config.yaml
win_length: 512
num_classes: 2
mlp_ratio: 2
qk_norm: false
num_experts: 16
moe_every: 2
slots_per_expert: 2
kernel_size: 9
label_smoothing: 0.1
beta1: 0.9
eps: 1e-08
epochs: 64.9
Rows from block 3 of a small sound classifier, named by matrix and row number. Rows with one number within an expert belong to one neuron, the router's apart. Each number is 128 + 32 x the weight over its row's rms, rounded and kept within 0 to 255. All counts start at 0. After the name is the row's rms in percent of the matrix's.
After each expert's rows are labels from the 100 clips, of 14848, where the router gives the expert most weight on average: "top examples" is what is common among them; "loudest" is the band of the loudest frequency at the time of the peak. Only what is clearly more common there than usual is listed. The data: short read English sentences (LibriTTS-R).
# router: slot weights (model.blocks.3.mlp.router.weight, 32x128), inputs 0-127
# up: expert up (model.blocks.3.mlp.up, 16x64x128), inputs 0-127
# down: expert down (model.blocks.3.mlp.down, 16x128x64, transposed), outputs 0-127

# expert 0
router.0 092 [154  84 110 109 186  97 133 133 117 158 124 143 118 137 171 125 108 130 154  89  84  83 142  59  78 136 116 100  83 128 181 125 104 158 101 136 136 153 144 108 178 147 131  87 143 109 191 138 163 116 170 163 169  80 128 112 146 228 117 156 116 140 140  90 162 152  57 110 112  84 134  81 139 166 114 137 115 146 129 149  82 181 121 194 145 148 146 139 130  96 144 118  92 127 152  75 151 130 156 121 107  94 102 129 130 116  97 154 156 160 154 131 155  85  63  78 198 104  95 122  75 126 132  91 125  91  94  63]
router.1 098 [161  79 126  96 177 103 169 145 125 153 162 150 123 150 179 124 112 107 137  91  68  68 121  68  77 145 101 118  93  99 180 145 112 132  97 133 127 139 162  95 181 143 114  94 124 111 186 147 164 117 168 165 142 104 116 130 157 199 114 143 111 135 117  98 155 130  70 126 104  74 135  99 138 159 127 118 110 146 130 144 100 194 129 191 162 164 127 137 129 108 155 100 118 111 162  56 167 150 139 144  84  83  66 140 126 119  86 152 148 131 146 111 150  81  58  82 201 123  79 108 107 120 120 114 123  83 117  66]
up.0 088 [156 159  96 126 158 211 121 153 153 140  92 168 143 140  73 114  83  97 124 171 124 119 125 119 172 112 121 171 116 109 125 112 125 124  49 181 154 184 115 167 136  87  75 173 153 120  70  86 138  75 127  91 161  74 146  64 104  86 103  98 160  54 120  85 122 168  94 100 113 133 118 111 145 133  53 150 128  87 169 143  79 146 112 123 166 133 148 118 121 157 151  71 116 157 114 161 188 133  89 129 169  95 155 149 142 118 153 155 100 108 132 172  90 137  83 135  94 167 140 105 145 171 159 120 134 143 115 145]
down.0 095 [105 124 183 186  93 122 121  76 182 163 145  91 123  61 175 147 203 164 129  97 119 155 113 125 106 185 132 106  97 116 130 120 141 118 135 138 122 136 248  98 114 165 147 166  75 126 106 121 135 107 149 190  88 166 171 150 184 182 159 183 139 161 137 143 131  85 126 171 121 125 145 104 142 120 131 121 109 152  95 119 101 109 110 189  95 119 154 130 143 112 117 136 174 100 153  86 134 110 149 167 132 130 123  98  93 143  87 179 153 133 136  59 104  72 185 136 134 105 129 159 122 113  74 124  90 109 141 106]
up.1 108 [ 93 143 175 133 108 148 134 146  74  53 129 122 148 122 124 105 113 102 166  78 140 146 171 163 170 105 103  93 159  98 164 102 170  67  70 129 196 122  86  70 133 143 100 191  61 170 119 132  98 154  80 142 122 104 115 101 102 127 126 180 106 161 107 136 141 146  70 122 128 170 110 128 140  61 135 121 130 167 151 139 169 108 169 150  80 127 102 188  82 138 131 102  86 148 112 145 128 118 183 121 116 138 137 151 171 150 127  70 152 116 103 160 158 189 114 175 104 142 139 162 114 107 161 142 170 198 141 138]
down.1 102 [138 110 125 125 120 120 115 104 162 130 137 123 105 120 120  88 169 173 133 170  46 139  91  95 104 167 169 117 109 131 122 145  94 165 167 173 106 129 194  88  63 131 138 112 152  82  80 158 125 210  99 138 136 124 128 168 111 118 136 106 128 117  69 166 115 119 153 162  89 101 140 114 117 163 113 141 130 105 118  74  59 145  85 117 190 152 148 104  93  85 117 148 159 191 134  96 119 137 147 131 127  95 146  58 129 175 158 149  54 109 153 146  80  95  86  89  91 127 117 112 172 123 105  61 182 125 158 126]
top examples: voice: female
loudest: 500 to 1000 Hz; 250 to 500 Hz

# expert 15
router.30 102 [150 126 149  57 146 114 106 157  51 128 155 154 123 169 117 108  78  84 145  90  96 135 174 124 141 104  79  98 141 152 138  91 152 141  93  56 208 150  89  88 204 127  70 199  89 113 122 114 147 135 119 146 146  63 113 159 165 188 115 149 157 148 148  91 142 114  85 116 147 137 144 137 130 108 128 159 143 120 130 144  88 147 177  99 112 156  90 116  86 100 114 119  84  96 119  74 145 106 128 183 116  95 145 104 192 120 165  86 188 128 141 128 163 150 162  90 117 164 102 101 127 169 141 145 104 123  97 114]
router.31 107 [139 139 158  72 108 106  85 138  72  99 127 154 113 145  97  96  64  74 114  93  95 137 167 140 142 128  72 119 153 170 155  98 165 160  87  76 175 137  86 129 205 121  73 207  84 109 121 131 154 163 113 142 128  77  98 169 142 178 117 169 134 140 143  94 123 100  82 134 149 137 120 123 144 122 132 175 134 104 142 154  82 148 168  89  81 138  80 117  80  99 135  92  88  92 163  93 162 114 135 173  88  78 139 111 197 141 166  99 173 101 130 120 165 146 151 100 108 166 116 102 151 153 141 182 111 131 128 144]
up.0 089 [ 63 144 179  97 177 179 110 143 141 106 165 121 163 131 136 169 146 157 145 174 156 112 122  81  83 111 131 152  92 149 103 114 126 182  87 109 111 206 129 114  58 109 131 138 127 140 122 118 140 135  86  68 139 118 178  77 170  96 138  83 106  81  71 150 106 134 172 118  84 111  54 118 109  93 174  52 143 135 156 116 149  54 123 144 138 138 175  88 129 165 169 117 184  86 116 109 165 145 155 125 154 127 120 152 117 107 150 149  82 130 164 113  85 123 111 162 128 137 167 130 157  77 133 110 123 181 154 132]
down.0 097 [ 93 129 168 129  84 102 108 136 113 103  80  96  85 124 115 126  90  92 102  67  88 145 228 124 128 171  88 105 206 138  99 123 167 121 115 100 159 135 113 142 177 147 106 115 110 116 154 172 178  80 159 160 142 124 138  90 123 113  79 112  89 192 128  92  83 116 137 134 163 130  72  91 124 217 133 100 124 125 114 115  64 139 146 170 108 180 126 123  95 147 171  83 106 131 164 178 143 160 137 191 122 123 147  89 137 114 144 154 145 104 155 163 131 149 136 136 188 121 142  90  79 119  89 135 174 105 135 123]
up.1 108 [174 117 175 101 166 102 130 109  76 116 154 167  82 134 163 126  92 162 199  98 135 164 152 153 147  81  92  91 179 118 128  67 197 120  66 148 196 154 107 159 148 117 109 152 133 100 143  90 108 123  59 116 149 114 126 160 108 136 128 151 148 174 163  65 132 101  98  80 116 134 135 121 109 132  78 100 165 115 109  97  68 156 196 138  99 154 192 179 123 167  98 135 133  94 138 119 177 162 100 158 144  98 135 104 177 155 151 103 164 139 110 140 145 167 118  77  77 140 113  81 124 156 142 106 108 138 113 149]
down.1 104 [155  88  79 122  32 111 146 158 140 124 105 136 154 109 146  91 133 159 107 105 131  97 111 104 132 181 182 175 153 116 141 186  84 168 159 148  97 102 158 185  88 179 133 164 109 147 122 131 147 168 153 125 118 141 102  99  82 165  89 128 139 114 113 124  82  92 131 130 157 153 191 108 127 167 106 109  99 110 172 129 128 126 173 124 153  69  99 132 186 108 183 149  84 148 128 132 172 122 146 102  68 143 120 139 112 170 102 215 106 147  88 176 113 128 119 127 114  86 178 167 125  92 134 160 141  78 167  75]
top examples: voice: male
loudest: 250 to 500 Hz

# expert 5
router.10 103 [149 127 124 141 144 114 101 156 156 141 111  95 133 162 163  96 116 155 125 149  71  65 142 105 108 135 167  58 109  65 150 138 158  80 120 133 112 111 141  94 100 126 110  86 137  55 151  59 104 112 126 158 209 102 168  91 181 160  87 110 120 122  96  96 134 165  93 163  93 113 126 107 225 186 109 114 108 140  88 145 116 161  98 144 170 155 162 183 166 140  49 141 146 151 156  90 140 173 130 106  93 120  93 143 125 136 120 132 130 138 145 101 101 108  52 118 115 157  94 128 158 128 135  92  90 100 144  96]
router.11 113 [151 106 108 134 124  84 118 175 156 145 134  88 157 172 175  85 101 135 136 140  74  62 149  94  98 148 151  76 119  58 180 141 147  97 133 144 104 125 158  89 113 137 113  97 118  70 171  73  95 121 124 167 185 102 154 110 186 169  73 123 101 120 108 104 167 165  90 155 102 108 139 112 220 169 126 119 111 152 105 134 114 162 109 167 171 161 135 201 143 119  45 130 125 128 159 100 157 178 152 112 100  95  89 132 122 134 119 137 143 144 157 109 101 100  68 110 119 123  86 112 146 115 127 100  94  80 139 100]
up.0 097 [ 95 166 173 171  68 137 127 100  76 117  68 176 167 175 154 164 113 116 130  46 161 235 132 110 136 160 116 100 152 157  92 103 156 118 124 103 151 120 165 152 119 141 192 112 129 141 178 140  87 107 149 124 127  95 134  92  84 134 150 160 188 117 109 151  93 111 134 122 140 125 135 185  54 118  86 103  83 173 128 133 122 107 136 128 128 134 144 117 109 139  98 117 134 128  74 129  49 102 127 123 156 171  68 140  96 145  71 144 107 102  90 118 156 127 147 174 142 148 174 164 119 155 135 148 178 158 114 108]
down.0 100 [195 166  84 128 124 111 124 118 214 172 139  61 136  58 122 134 150  96 198 121  72 104 104 148 144 110 169 136  89  77 159 115  82  89  84 151  98 114 165 154 122 131 131  99  86 132 121 163 133 166 155  81 145 113 176 158 106 172 102 104  74 176 115 104 139  87 124  93 115 203 148 140 180 143 173 157 147 124 140 121  77 125 140 133 149 155 105 132 135  82 138 115 142 147 171 184 135 125 126 138 145  61  97 114 121 148 162 141 169 113 187 119 128 148 117  67 123 122  68 104 124 151 114  92 102 100 160 135]
up.1 095 [100 198 157  83 144 172 149 163 147 144  95 175 159 124 111 160 151 110  80 130 169 148  94 148 149  92 189 142 115 132 105 123  95 186 127 130  83 123 138 172  87  54 102 126  86  50 122 124 118 184 187 140 108 135 101 161  86 126 154  85 194 152 146 127 138  86 146 136 111 108 132 187 124 156  84 138  59 120 193 161 161 144 129  95 135 155 125 101 222 110 149 117 145 157 132 121 163 149 124 195 145 155 120 147 131 130 128 118  87 114 147 138 145  97 121 115 122 101 107  96  99  84 180 126 159 106  90 131]
down.1 109 [145  90 119 121  93 100  70 126 177 168 115 134 119 137 114 128 153 134 103 112  68 164 111 115 130 166 124 152 129 120 112 170 146  99 133 141 142  91 112 121 149 208  88 121 119 110  93 157 108  83 145 176  52 120 204 142 146  90 135 148  52  74 117 126 164 184 163 161  85 134  86 155 153 110  92 124 165 124  52 113 110  77  60 194 133 150  80 116 150 139 139 110 114 129 172 161 104  85  79  78 113 112 107 119 134 134 128 132 154 177 126 141 143 158 144 195 129 132 123 101 140 167 140 143 122 161 152 192]
top examples: voice: female
loudest: 250 to 500 Hz

# expert 6
router.12 099 [160  59 118 123 134 131  97 138 122 158 120 151 121 115 180  93  84 141 141 107  97 107 138  93  63 119  96  79 116 140 209 112 131 145  97 130 114 128 151  84 166 137 102 125 154 106 193 123 167 137 178 183 161  79 155  91 177 191  93 176 130 128 129  93 181 125  77  78  83 108 114  98 159 158 122 129  87 137 130 137  84 152 118 201 148 171 156 118  90 105 132  80 122  90 151  80 162 119 150 143  74 104 136 124 144 147  91 148 129 154 134 130 174 125  86  94 204 126 105  80 138 125 165 126  99  95 116  88]
router.13 102 [180  58 108 114 145 118 109 128 123 166 125 164 120 129 187  93  73 144 125  90  82 112 163  87  79 110  92  82  95 129 200 126 144 134 104 115 116 135 134  82 154 129 119 126 137 112 183 133 144 157 165 170 161  86 149 107 181 177  87 182 122 114 133  70 183 130  62  77  94 102 143  96 146 151 130 131  89 129 133 142  76 151  90 188 146 167 136 110  88  92 133  97 107  94 151  98 150 139 143 166  74  86 133 117 143 148  79 146 122 161 138 101 161 110  86  91 198 155 109  68 123 125 157 106 105  94 121 107]
up.0 097 [105 131 132 162  82 205 177 136  96 110 167 146 135 134 102 106 125 111 134 122  87 160 142 141 213 136 109 141 116 121 125 157  90 116 103 107 105 136 125 132 140 125 165 149 129 170 102 125  47 124 173 129 100 131  77  95  81  99 123 123 154 116 125 132 102  74 189 118 129 156 112 152 113 106 147 140 130  89 172 111 156 134 118  19  99 150 109  90 118 142 100 130 103 136 113 198 102 124  89 205 154 119 108 175 120 128 116 174 166  87 166 175  91 164 106 161  99 117 176 169 106 167 184 100  96 157  79 150]
down.0 104 [ 96 104 121 129  74  95 107 114 170 152 138 121 139 143 184 124 141 146 162 107 127 115 103 156 114 129 147 139 108 178 156 117 164  91 169 130 125 132 113 112 141 181 124 137 161 123 139 141 121 143 148 129 169  76 162 164 162 137 164 141  38 100 148  73 129 154  58 163 179 130  54 116 120 152 142 146 153  82  69 131  94 115 133 236 142 110 179  75  70 188 135 159 130 108 117 129 163 118  87  88  54  66 145 127 160 124  66 162 131 118 126  80 133 114  93 102 144 126 147 139 117 115 141 158  84 123 139 122]
up.1 093 [130 119 133  76  71 205 134 122 108 121 119 184 129 127  64 139 119 105 127  98 115 163 120 133 195  85 165 136 129 133 171 113  84 178  79 125 130 125  94 143 118 110 128 145 106 137 153 156 144 114 147  68 128 121  91 127  97 187 103  93 129 129 123 138 140 120 126  88 104  79 101  57 174 129  65  84 122 102 164 163 122 112  98  57 124 134 123  77  83 144 139  88 123 118 127 110 101 118  68 173 125 119 141 103 113 104 203  80  83  50 122 161  78 144 111 159  87 153  92 129 143 172 176 105 123 100 108  98]
down.1 109 [136  65 122 109 119  59  62 146 114 139 190  79  95 113 142 135 106 190 154  97 153 111 154 158 110 222  67 133 125  96  30 125 146 144 166 110 152 131  99  83 100 132 114 194 119 150 145 135  67 142 156 147  67  97 144 131 160 114 150 165 131  92 123 173 154 113 143 143 140 176  78  99  74 133 146 145 137 172  77 140 163 134 137 157 151 119 131 180  84 160 118 116 108 117 144 153 135 117 153  86 118 156 173 142  91 128  91 141 155 114  94  99 126 127 128 160 173 123 120 174 133 138 166 103 125 110 190 138]
top examples: voice: female; the word "a"
loudest: 500 to 1000 Hz

# expert 13
router.26 102 [114 109 120  97 127 149 127 123  77 131 133 209 111 165 173  62  94 118 109  88 115  82 127 120  95  84 133  77 108  97 163  92 150 162 115  79 136 166 103 104 149 121  97 124 103 119 149 179 121 160 160 191 184  72 128  77 180 231 104 221 107 122 126  83 159 126  79 111 111 139 120  78 104 134 131 153  99 145 166 144  83 117 139 126 113 151 139 158  96 128 140 121 122 125 158  56 168 129 148 180 101 126 128 134 149 138 141 110 126 149 142 109 148 163 111 115 138 185 127  79 144 193 129 121 106 119  85 111]
router.27 104 [126 105 108  88 132 170 142 130  85 126 111 202 130 155 172  45 100 113 135  86 106  96 141 112  91  71 144  74 102  98 152  93 163 154 106  79 162 182  98 106 161 101  96 150 132 126 132 169 110 148 144 194 161  65 124  88 175 202  98 206 129 123 115  84 171 146  81 100 121 121 123  69  90 130 127 162 113 133 181 137 100 111 144 132  89 156 145 144  92 145 127 134  91 103 146  58 148 142 152 188 104 108 132 130 157 143 135 120 142 137 145  98 139 164 132 111 141 168 104  78 147 181 136 125  94 134  83 106]
up.0 100 [105 166 158  94  93 116 152 148 167 146 135 119 142 155 187 123 173 181 132 169 119 111 125 128 107  77 111  98 127  54 151 119 150 117 149 109 137 157  87 144 104 175 147  98 129 153 156 179 107 116 116 168 118 125 134 110 155 112 105 106 136 146  85 125 123 162 154 156 116 143  86 173 141 128  75  97  38 197 111 174 120 134 122 171 173 138 163 203 106  81 144 129 163 120 158 140  96 127 115 133 128  76 162 156 114  92 130 108  74 123 141  99  70 111 201 161  96 159 152  93 182  47 130  71 110 136 147 125]
down.0 104 [100 128 129 160 160 118 124  82 113 121  82 120  84  82 111 158 156 136  99  72 166 154 112 103 108 128 101 109 119 134  88  93  98 120 135  65 134 138 116 167 154 127 139 171 121 148 151 145 108 156 191 119  97 102 131 125 110 120 131 156 145 144 159 122 142 104 104 165  92  79  78  74  90 110 144 187 162  87 107  79  88 107 135 146 135 171  88 133 131 152 127  95 142 101 188 112 205 190  75 186 158 154 217 148 122 114  90 178 123 131 144 165 182 143 139 105 168 103 161 158  49 170 147 119 156 140  94 107]
up.1 077 [ 93 110 102  86 160  93 178 164  91 110 139 165  90 148 109 133  74 165 121 101 118 132 149 120 117 150 132  50 121  94 180 130 101 119 124 168  94 143  90 134 162 129 177 135  94 134  97 169  79 116 171 143 107 143 129  89 165 136 140 127 171 116  77 179 166 153 128 106 111 185 127 101 172  77  95 121 148 159 170 189 148 117 123 192 159 112  80  97  96  96 169  73  88 126 101 180 112 120  81 148 104 123 137 204 119 133 118 119 128  82 139 181 138 118 146 161 134 112 138  49 128 179 119  75 161 137 119 101]
down.1 096 [120 113 122 202 140 137 109  81 173 125 150 158 178 136 140 136 225 107 116 130  92 124  96 161 100 148 153 153 140 135  99 154 156 127 112 114  84 154 199  99  92 130 119 129 170 132 131  60 133 113 108 182 135 153 164 104 126  60 139 100 122 171 117 107  97 147 115  84 111 108  46 103  62 132 148  81 140  65 131 110 119 194 149 164 150 165 173 116 141 205 100 125 165 128 154  70 134 113 123 117 157 156 148 110 113 133 101 132 110 186 150 113  56 109  97 139 136 142 143 132 121 113  60 137 114 110 154 115]
top examples: voice: male
loudest: 500 to 1000 Hz

# expert 7
router.14 093 [183  99  75  92 162  73 107 141 166 170 102 117 147 129 176 132 135 134 147 141  78  82 153 132  83 158 159  82  52  91 154 139  93 111 123 145 162 168 167  95 121 109 126  96 137  84 167  70 146  89 159 132 182 114 147 143 160 165 152 133 126 156 115  92 174 155 122 136 119  94 143 108 217 136 110  89 130 166 115 156 102 170 105 195 186 143 164 138 152 124  94 166 115 148 138 102 158 163 160 113 112  95  97 120 132  93 112 143 151 163 126 139 133  95 102  83 174  93  68 127 134 107 116 114  92  58 150  75]
router.15 095 [180 101  84  85 179 100 110 149 150 189 109 117 126 150 173 132 141 149 143 130  88  74 156 129 100 155 158  85  61  92 148 121 101 111 139 152 131 163 158 116  83  94 120 102 136  87 179  71 142  91 159 123 182 107 139 134 176 157 160 123 116 160  97  97 148 162 101 141 124 114 158 105 232 145  91  98 105 167 112 150 113 175 100 182 187 157 163 148 140 129  98 142  86 157 146  93 149 172 168 104 106 115 110 121 136  88 101 145 166 168 105 148 133  94 100  90 172  94  77 139 147 113 105 100  94  72 128  92]
up.0 089 [135 112 107 109 159 148 139  91 141 172 179 154 129 111 131 178  93 125 145  79 141  81 106 146 138  81 131 108 117 134 123 125  90 163 117 133 150 124 117 174 112 116  94 143 115 116 105 181 126 162  76 142  83 163 152 142 127 117 173 166 127 145 135 111 162 104 110  90 132  60 132 100  73 151  98  99 115 177 151  90 165 101 124 181 126 133 140 147 105 168 109 122  88 102 119 166  84  99 136  92 105 115 107 111  92  99  37 118  91 130 128 188  69 136 126 225 158 155 192 102 160 136  99 166  97 149  29 139]
down.0 093 [ 90  97 155 150 129 112  91 122 121  93 139 140  94  79 141  90 117  64 166 121 108 153  92 147 166 173 113  71 159 122 122 113 165 144 122 109  81  99 109 113 134 108 133 129 122 150 161  93 125 118 105  99  60  39  93 150 158 139 114 130 112 105  92 175 163 144 106 149 114 227 112 133 166 133 122 125 145 118  73 165  76 147 115 131 108 134  90  92  91 117 104 151 133 120 138 167 149  88 102 110  94 118 138 161  82 108 187 122 137 117 142  46 241 133 114 142 130 102 104 105 116 133 104 121  72  78 175 139]
up.1 118 [167 123  87 111 130 222 155 105 172 150 127 191 135 128 104 184 112  85 127 180 113  63 156 144 156 129 154 160  96  77 189  55  47 145 109 175 137 144 132 153 134  38 139 144  50  79 133 126 115 145 174 142 172 164 120  96  99 139 156 110 140  98 137 142 121 104 162 130 105 125 130 129 121 122 106 119  94 119 160  94 137 129 136 140 169 115 101 116 143 127 104 147  64 160 121 127 123 141 121 134 128 106 146  65 114 177 177 147 142  62 110 146 147 120 108 106 119  97 108  68 112 126 162 105 133  97  73 112]
down.1 100 [124  54  71 156 113 101  75 104 127 114 119  56 137 135  88 119 136  96  92  84 120 139 109 134 114 159 100 172 192 143 125 181 144 128 144  95 141 127 106  96 113 187 113 124 165 184 160 162 107 102  96 139 114 145  78 160 157 103 170 159 102 110 125 159 152 140 110 133 127 157  63 113  97 123 118 135 129 171  78 165 153  98 108 182 113 139  90  88 112  92  90 122 157  50 117 120  94 105 118 126 115 159 140 165 124 118 116 140  79 141 146 160 127 143 163 182 176 171 190 167 129 127 118 155 114 174 206 192]
top examples: voice: female
loudest: 250 to 500 Hz

# expert 12
router.24 089 [115 111 140  96 128 141 122 100  92 116 135 185 109 139 165 117  85 112 150  82 104  93 111 104  97  64  87 101 131 133 189  92 140 190 116  92 167 158  92 113 190 154 102 170 102 106 122 141 106 147 136 181 195 100 173 166 151 196 175 196 126 143 139  70 148 147  87 105 131 167 152 115 126 103 111 166 108 132 153 110  80 149 181 120  97 159 136 132  83 139 152 102 114  39 125  48 140 108 129 149  72  82 120 143 132  78 131 124 126 121 148 135 102 123  84 104 131 163 139  76 103 169 131 132  97 125  90 132]
router.25 091 [118 116 142 112 124 135 126 108  77 118 147 199 117 143 144 132  91 109 150  85 120  69 123  99  94  73 101  88 121 141 166  84 142 172 109  94 164 174  98 115 165 130 110 149  96  90 120 128 131 151 147 178 185  74 158 155 144 188 169 208 140 125 123  73 141 122  81  89 137 181 129 106 121 100 113 160 124 136 162 126  93 178 183 124 122 163 139 159 106 127 147  87 122  48 131  52 164 103 151 182  75 102 112 124 130  68 121  94 136 130 142 121 113 105  99  87 113 162 116  83  89 174  92 125 114 114  77 117]
up.0 083 [177 104 108 177  93 109 134 121 139 157 172  80 172 163 137 164 191 140 142 117 112 143 100  65 172 180 155 172 130 176 148 169 140  73 169 170  94  97 207 161 142 156  91 152 140 133 120  86  68 134 146 139 120 130 121 139 128 126 118 125  81  88 140 129 103  77  95 106 201 148  77 124 104 134 148 134 131  93  83 110 135 182 105 113  95 166 115 144 107 117  75 143 152 124 174 157 162 126 114 141 132 122  58 125 117 146 112 130 202 204 149  79 143  99 151 117 138 132 173 133  87 133 131 158 166  89 133 152]
down.0 095 [159 153 161 117 171 177 154 153 107 156  40 149 105 103  94 174  43 151 138 133 126 146 117 170 121  90 148 123  94 108  80  92 125 148 102 153 204 117  60 125 131 106 107  82 178 157 167 137 169 120 113 104 139 139 118 142 161 181 129 101 195  95 156 120 131 152 135 132 109 187 181 161 217 116 110 103 111 144 126 203 166  47 109 101 126 128 111 146 164  84 113 170 103 162 101 115  99 125 152 160 114 176 128 182 136 136 150  88 121 109 126 148 153 126 133 141 111 102 156 123 110 119  96 132 123 130 154 101]
up.1 101 [145 144 114 192 141 109 127 175 172 110 136 135 129 139 139 117  67 114  88 167 109  79  99 134 150 146 144 186 101 140 110 178 100 149 109 145  96 111 115 103 174 142 126 130 157 111  98 146 127 103 187  86  94 145 153 155 108  93 185 113 135 119 103 153 153 109 102 121 127 156 120 110 134 202 160  50  98 112  74 111 166 145 114 107 117  90 188  84 107 148  73  77 118 117 138 125 108 121  56 135  60 166 141 132  49  55 158 181 148 107 156 110 130 110  86  92  86 119 177 129  87 136 106 107 138 175 142 112]
down.1 096 [ 74  99  94 165 190  67 141 135  50  88 107 111  91 150 103 129  97 142 186 116 101 172 170 139  69 133 119 119 155  93 191  96 170 144 117  65 201 159 109 136  76 114 105 209 145 106 163 120 103 107  76  96 121 114 125  82 144 111 110 169 149 103 115  97 132 148 125 130 129 123 115 124 154  69 112 126 130 182 138  65  89 139 173 129 124 193 147 183 131  89 140 147 126 145 120 170 166 156 153  88 147 142 140  97 146  89 153  95 127 131 157 138 120 116 187 124 127 108 148 124 124 165 125 159 179  89 139 118]
top examples: voice: male
loudest: 4000 to 8000 Hz