Weights of a small sound classifier.
Model: 5.65M parameters, log mel input, arch conformer, activation gelu_tanh, moe soft, layers 16, width 128.
Rows from expert 12 of block 5, named by matrix and row number. Rows with one number belong to one neuron. Each number is 200 + 20 x the weight over its row's rms, rounded and kept within 0 to 999. All counts start at 0.
# up: expert up (model.blocks.5.mlp.up, 16x64x128), inputs 0-63
# down: expert down (model.blocks.5.mlp.down, 16x128x64, transposed), outputs 0-63
up.19,213,201,183,158,222,231,216,194,201,201,222,225,193,165,179,200,199,185,222,182,191,221,230,215,186,190,225,179,180,183,201,216,190,201,211,208,235,200,228,208,224,215,203,195,221,216,196,223,236,218,207,184,218,220,191,198,207,212,231,196,188,192,237,231
down.19,182,153,195,184,210,224,199,206,216,209,189,193,234,237,203,217,196,183,205,211,170,177,194,191,195,179,185,201,190,197,185,205,206,190,223,190,174,210,189,187,189,214,190,203,205,202,189,193,177,196,201,184,149,205,182,209,197,224,190,185,231,207,202,222
up.20,185,240,191,187,203,208,211,207,193,204,200,215,190,199,212,241,153,194,184,171,173,201,168,200,188,182,176,199,219,213,176,215,166,227,183,220,201,204,191,219,184,215,226,219,217,193,173,212,191,196,228,221,179,203,187,234,197,231,209,174,213,209,215,234
down.20,218,154,189,183,208,214,216,195,180,173,209,183,230,197,230,157,217,229,248,220,181,197,193,219,236,210,219,195,174,196,170,173,240,191,206,183,191,205,195,209,180,201,222,203,177,228,204,209,177,202,161,198,216,178,211,190,229,211,199,215,164,219,200,194
up.21,203,206,174,214,197,181,197,229,208,204,242,192,171,180,203,193,170,210,146,177,195,194,177,226,206,188,180,205,211,148,219,221,209,204,194,231,200,178,215,186,205,203,172,190,187,221,212,203,200,187,229,186,209,210,214,203,204,235,216,225,198,188,196,237
down.21,181,226,202,196,188,185,219,222,212,190,185,216,202,211,188,176,193,187,233,203,184,211,243,229,206,211,224,153,204,188,168,205,211,192,174,201,212,193,186,197,265,191,183,197,196,186,229,170,226,201,192,191,213,155,192,200,227,192,201,201,201,226,187,191
up.22,207,209,214,178,182,206,219,175,234,175,161,182,184,231,209,215,198,178,186,199,195,186,199,187,221,171,191,172,160,206,197,217,212,192,208,193,213,243,156,170,210,221,211,204,233,207,143,200,199,182,181,183,229,212,198,185,209,246,217,187,193,230,216,194
down.22,198,164,197,212,226,214,166,218,203,183,199,195,206,202,188,174,195,196,225,210,194,196,207,230,184,223,183,224,216,173,205,200,221,212,176,200,203,181,231,215,206,202,221,212,183,184,247,203,197,213,254,191,150,222,168,196,205,170,225,208,207,151,221,226
up.23,216,182,214,194,213,244,177,184,202,233,220,178,210,151,164,205,208,214,156,218,190,193,205,204,238,146,227,194,167,236,218,195,183,221,210,223,196,204,187,193,226,175,202,186,228,199,181,207,191,194,194,183,226,204,234,188,220,208,203,206,209,203,193,168
down.23,177,204,188,179,206,174,191,203,212,173,204,187,196,214,206,205,229,196,221,166,177,200,232,167,182,252,194,212,202,179,180,226,196,167,195,218,230,187,190,197,214,194,233,228,191,218,184,186,235,174,243,198,193,239,208,220,198,223,210,202,201,190,216,218
up.24,191,195,191,195,182,233,236,217,203,204,207,213,199,203,213,247,223,200,206,170,162,206,176,165,159,197,184,185,197,205,203,219,173,227,194,234,185,186,244,181,183,220,259,207,222,179,198,207,185,199,225,167,177,213,184,180,193,204,184,182,184,192,223,227
down.24,195,179,180,200,230,190,187,196,179,195,229,181,203,183,225,161,186,211,251,209,230,170,200,184,204,187,207,151,162,189,185,181,244,174,184,184,225,233,192,185,186,200,213,194,208,205,218,200,186,209,205,212,223,181,237,217,204,179,208,222,156,215,230,182
up.25,180,205,216,164,201,222,174,191,225,216,191,171,185,200,191,226,228,240,191,235,178,187,149,184,224,202,199,190,199,199,203,214,202,208,182,198,195,207,216,220,197,222,200,166,198,227,189,177,182,176,209,183,194,195,201,153,178,183,215,184,183,217,211,206
down.25,172,232,229,200,209,181,222,192,216,208,188,177,195,215,188,220,192,190,204,185,201,218,200,228,216,156,194,202,187,203,224,215,195,187,218,178,204,190,188,200,227,210,193,240,195,214,224,211,212,193,157,192,173,174,165,189,171,217,176,208,223,194,179,200
up.26,205,162,190,200,201,212,192,175,205,217,243,162,223,183,215,209,197,220,220,191,178,192,156,217,194,199,218,221,132,180,194,206,204,228,237,205,195,192,214,205,189,204,196,216,221,211,191,179,190,183,230,173,190,194,221,184,177,149,182,203,190,171,221,201
down.26,222,202,234,220,190,171,212,200,178,190,207,246,194,202,174,206,209,233,184,206,208,234,198,173,199,227,177,211,249,205,205,177,191,191,185,241,181,167,164,205,238,171,191,213,192,204,231,189,212,186,205,173,218,230,200,218,207,238,169,217,212,202,216,191
up.27,197,179,208,194,184,199,183,220,184,203,202,210,189,218,237,195,208,193,179,206,174,213,220,206,206,169,221,204,180,215,194,169,202,197,203,160,207,213,174,230,203,178,218,216,195,240,223,187,236,215,168,225,154,197,180,217,218,232,209,170,203,231,188,196
down.27,172,230,226,205,192,181,230,192,205,188,192,194,208,205,154,222,218,208,211,219,183,204,245,235,208,211,197,215,225,195,226,230,225,223,236,193,226,212,238,206,210,180,182,182,201,206,177,175,180,194,225,190,228,242,190,170,232,195,186,243,207,182,225,227
up.28,199,225,201,210,170,219,203,185,159,229,188,195,215,198,196,189,237,213,210,189,193,166,213,228,174,172,206,177,185,168,231,204,189,225,193,179,220,192,198,210,163,195,230,199,190,227,181,216,177,199,192,205,177,202,179,193,177,219,237,190,201,178,239,197
down.28,209,185,224,187,206,180,191,217,228,211,212,192,170,183,214,216,179,223,206,187,202,234,184,211,223,203,181,177,207,202,185,187,217,204,185,158,220,197,220,196,179,196,188,196,221,196,213,210,199,191,174,170,155,173,211,231,212,207,190,184,191,199,213,205
up.29,215,191,203,152,200,190,205,205,200,215,200,214,196,218,179,182,235,204,224,218,166,204,199,198,185,190,214,191,173,184,186,174,177,210,198,196,230,185,224,207,190,193,202,194,210,184,229,160,217,192,208,228,185,194,189,190,226,201,211,209,210,202,187,181
down.29,195,208,175,228,224,225,169,207,212,195,243,196,197,219,172,205,186,188,193,168,248,196,209,215,215,203,213,204,208,195,235,193,234,202,201,180,226,183,194,197,220,219,197,242,203,182,164,223,185,224,196,199,198,194,201,204,170,173,193,177,163,214,205,207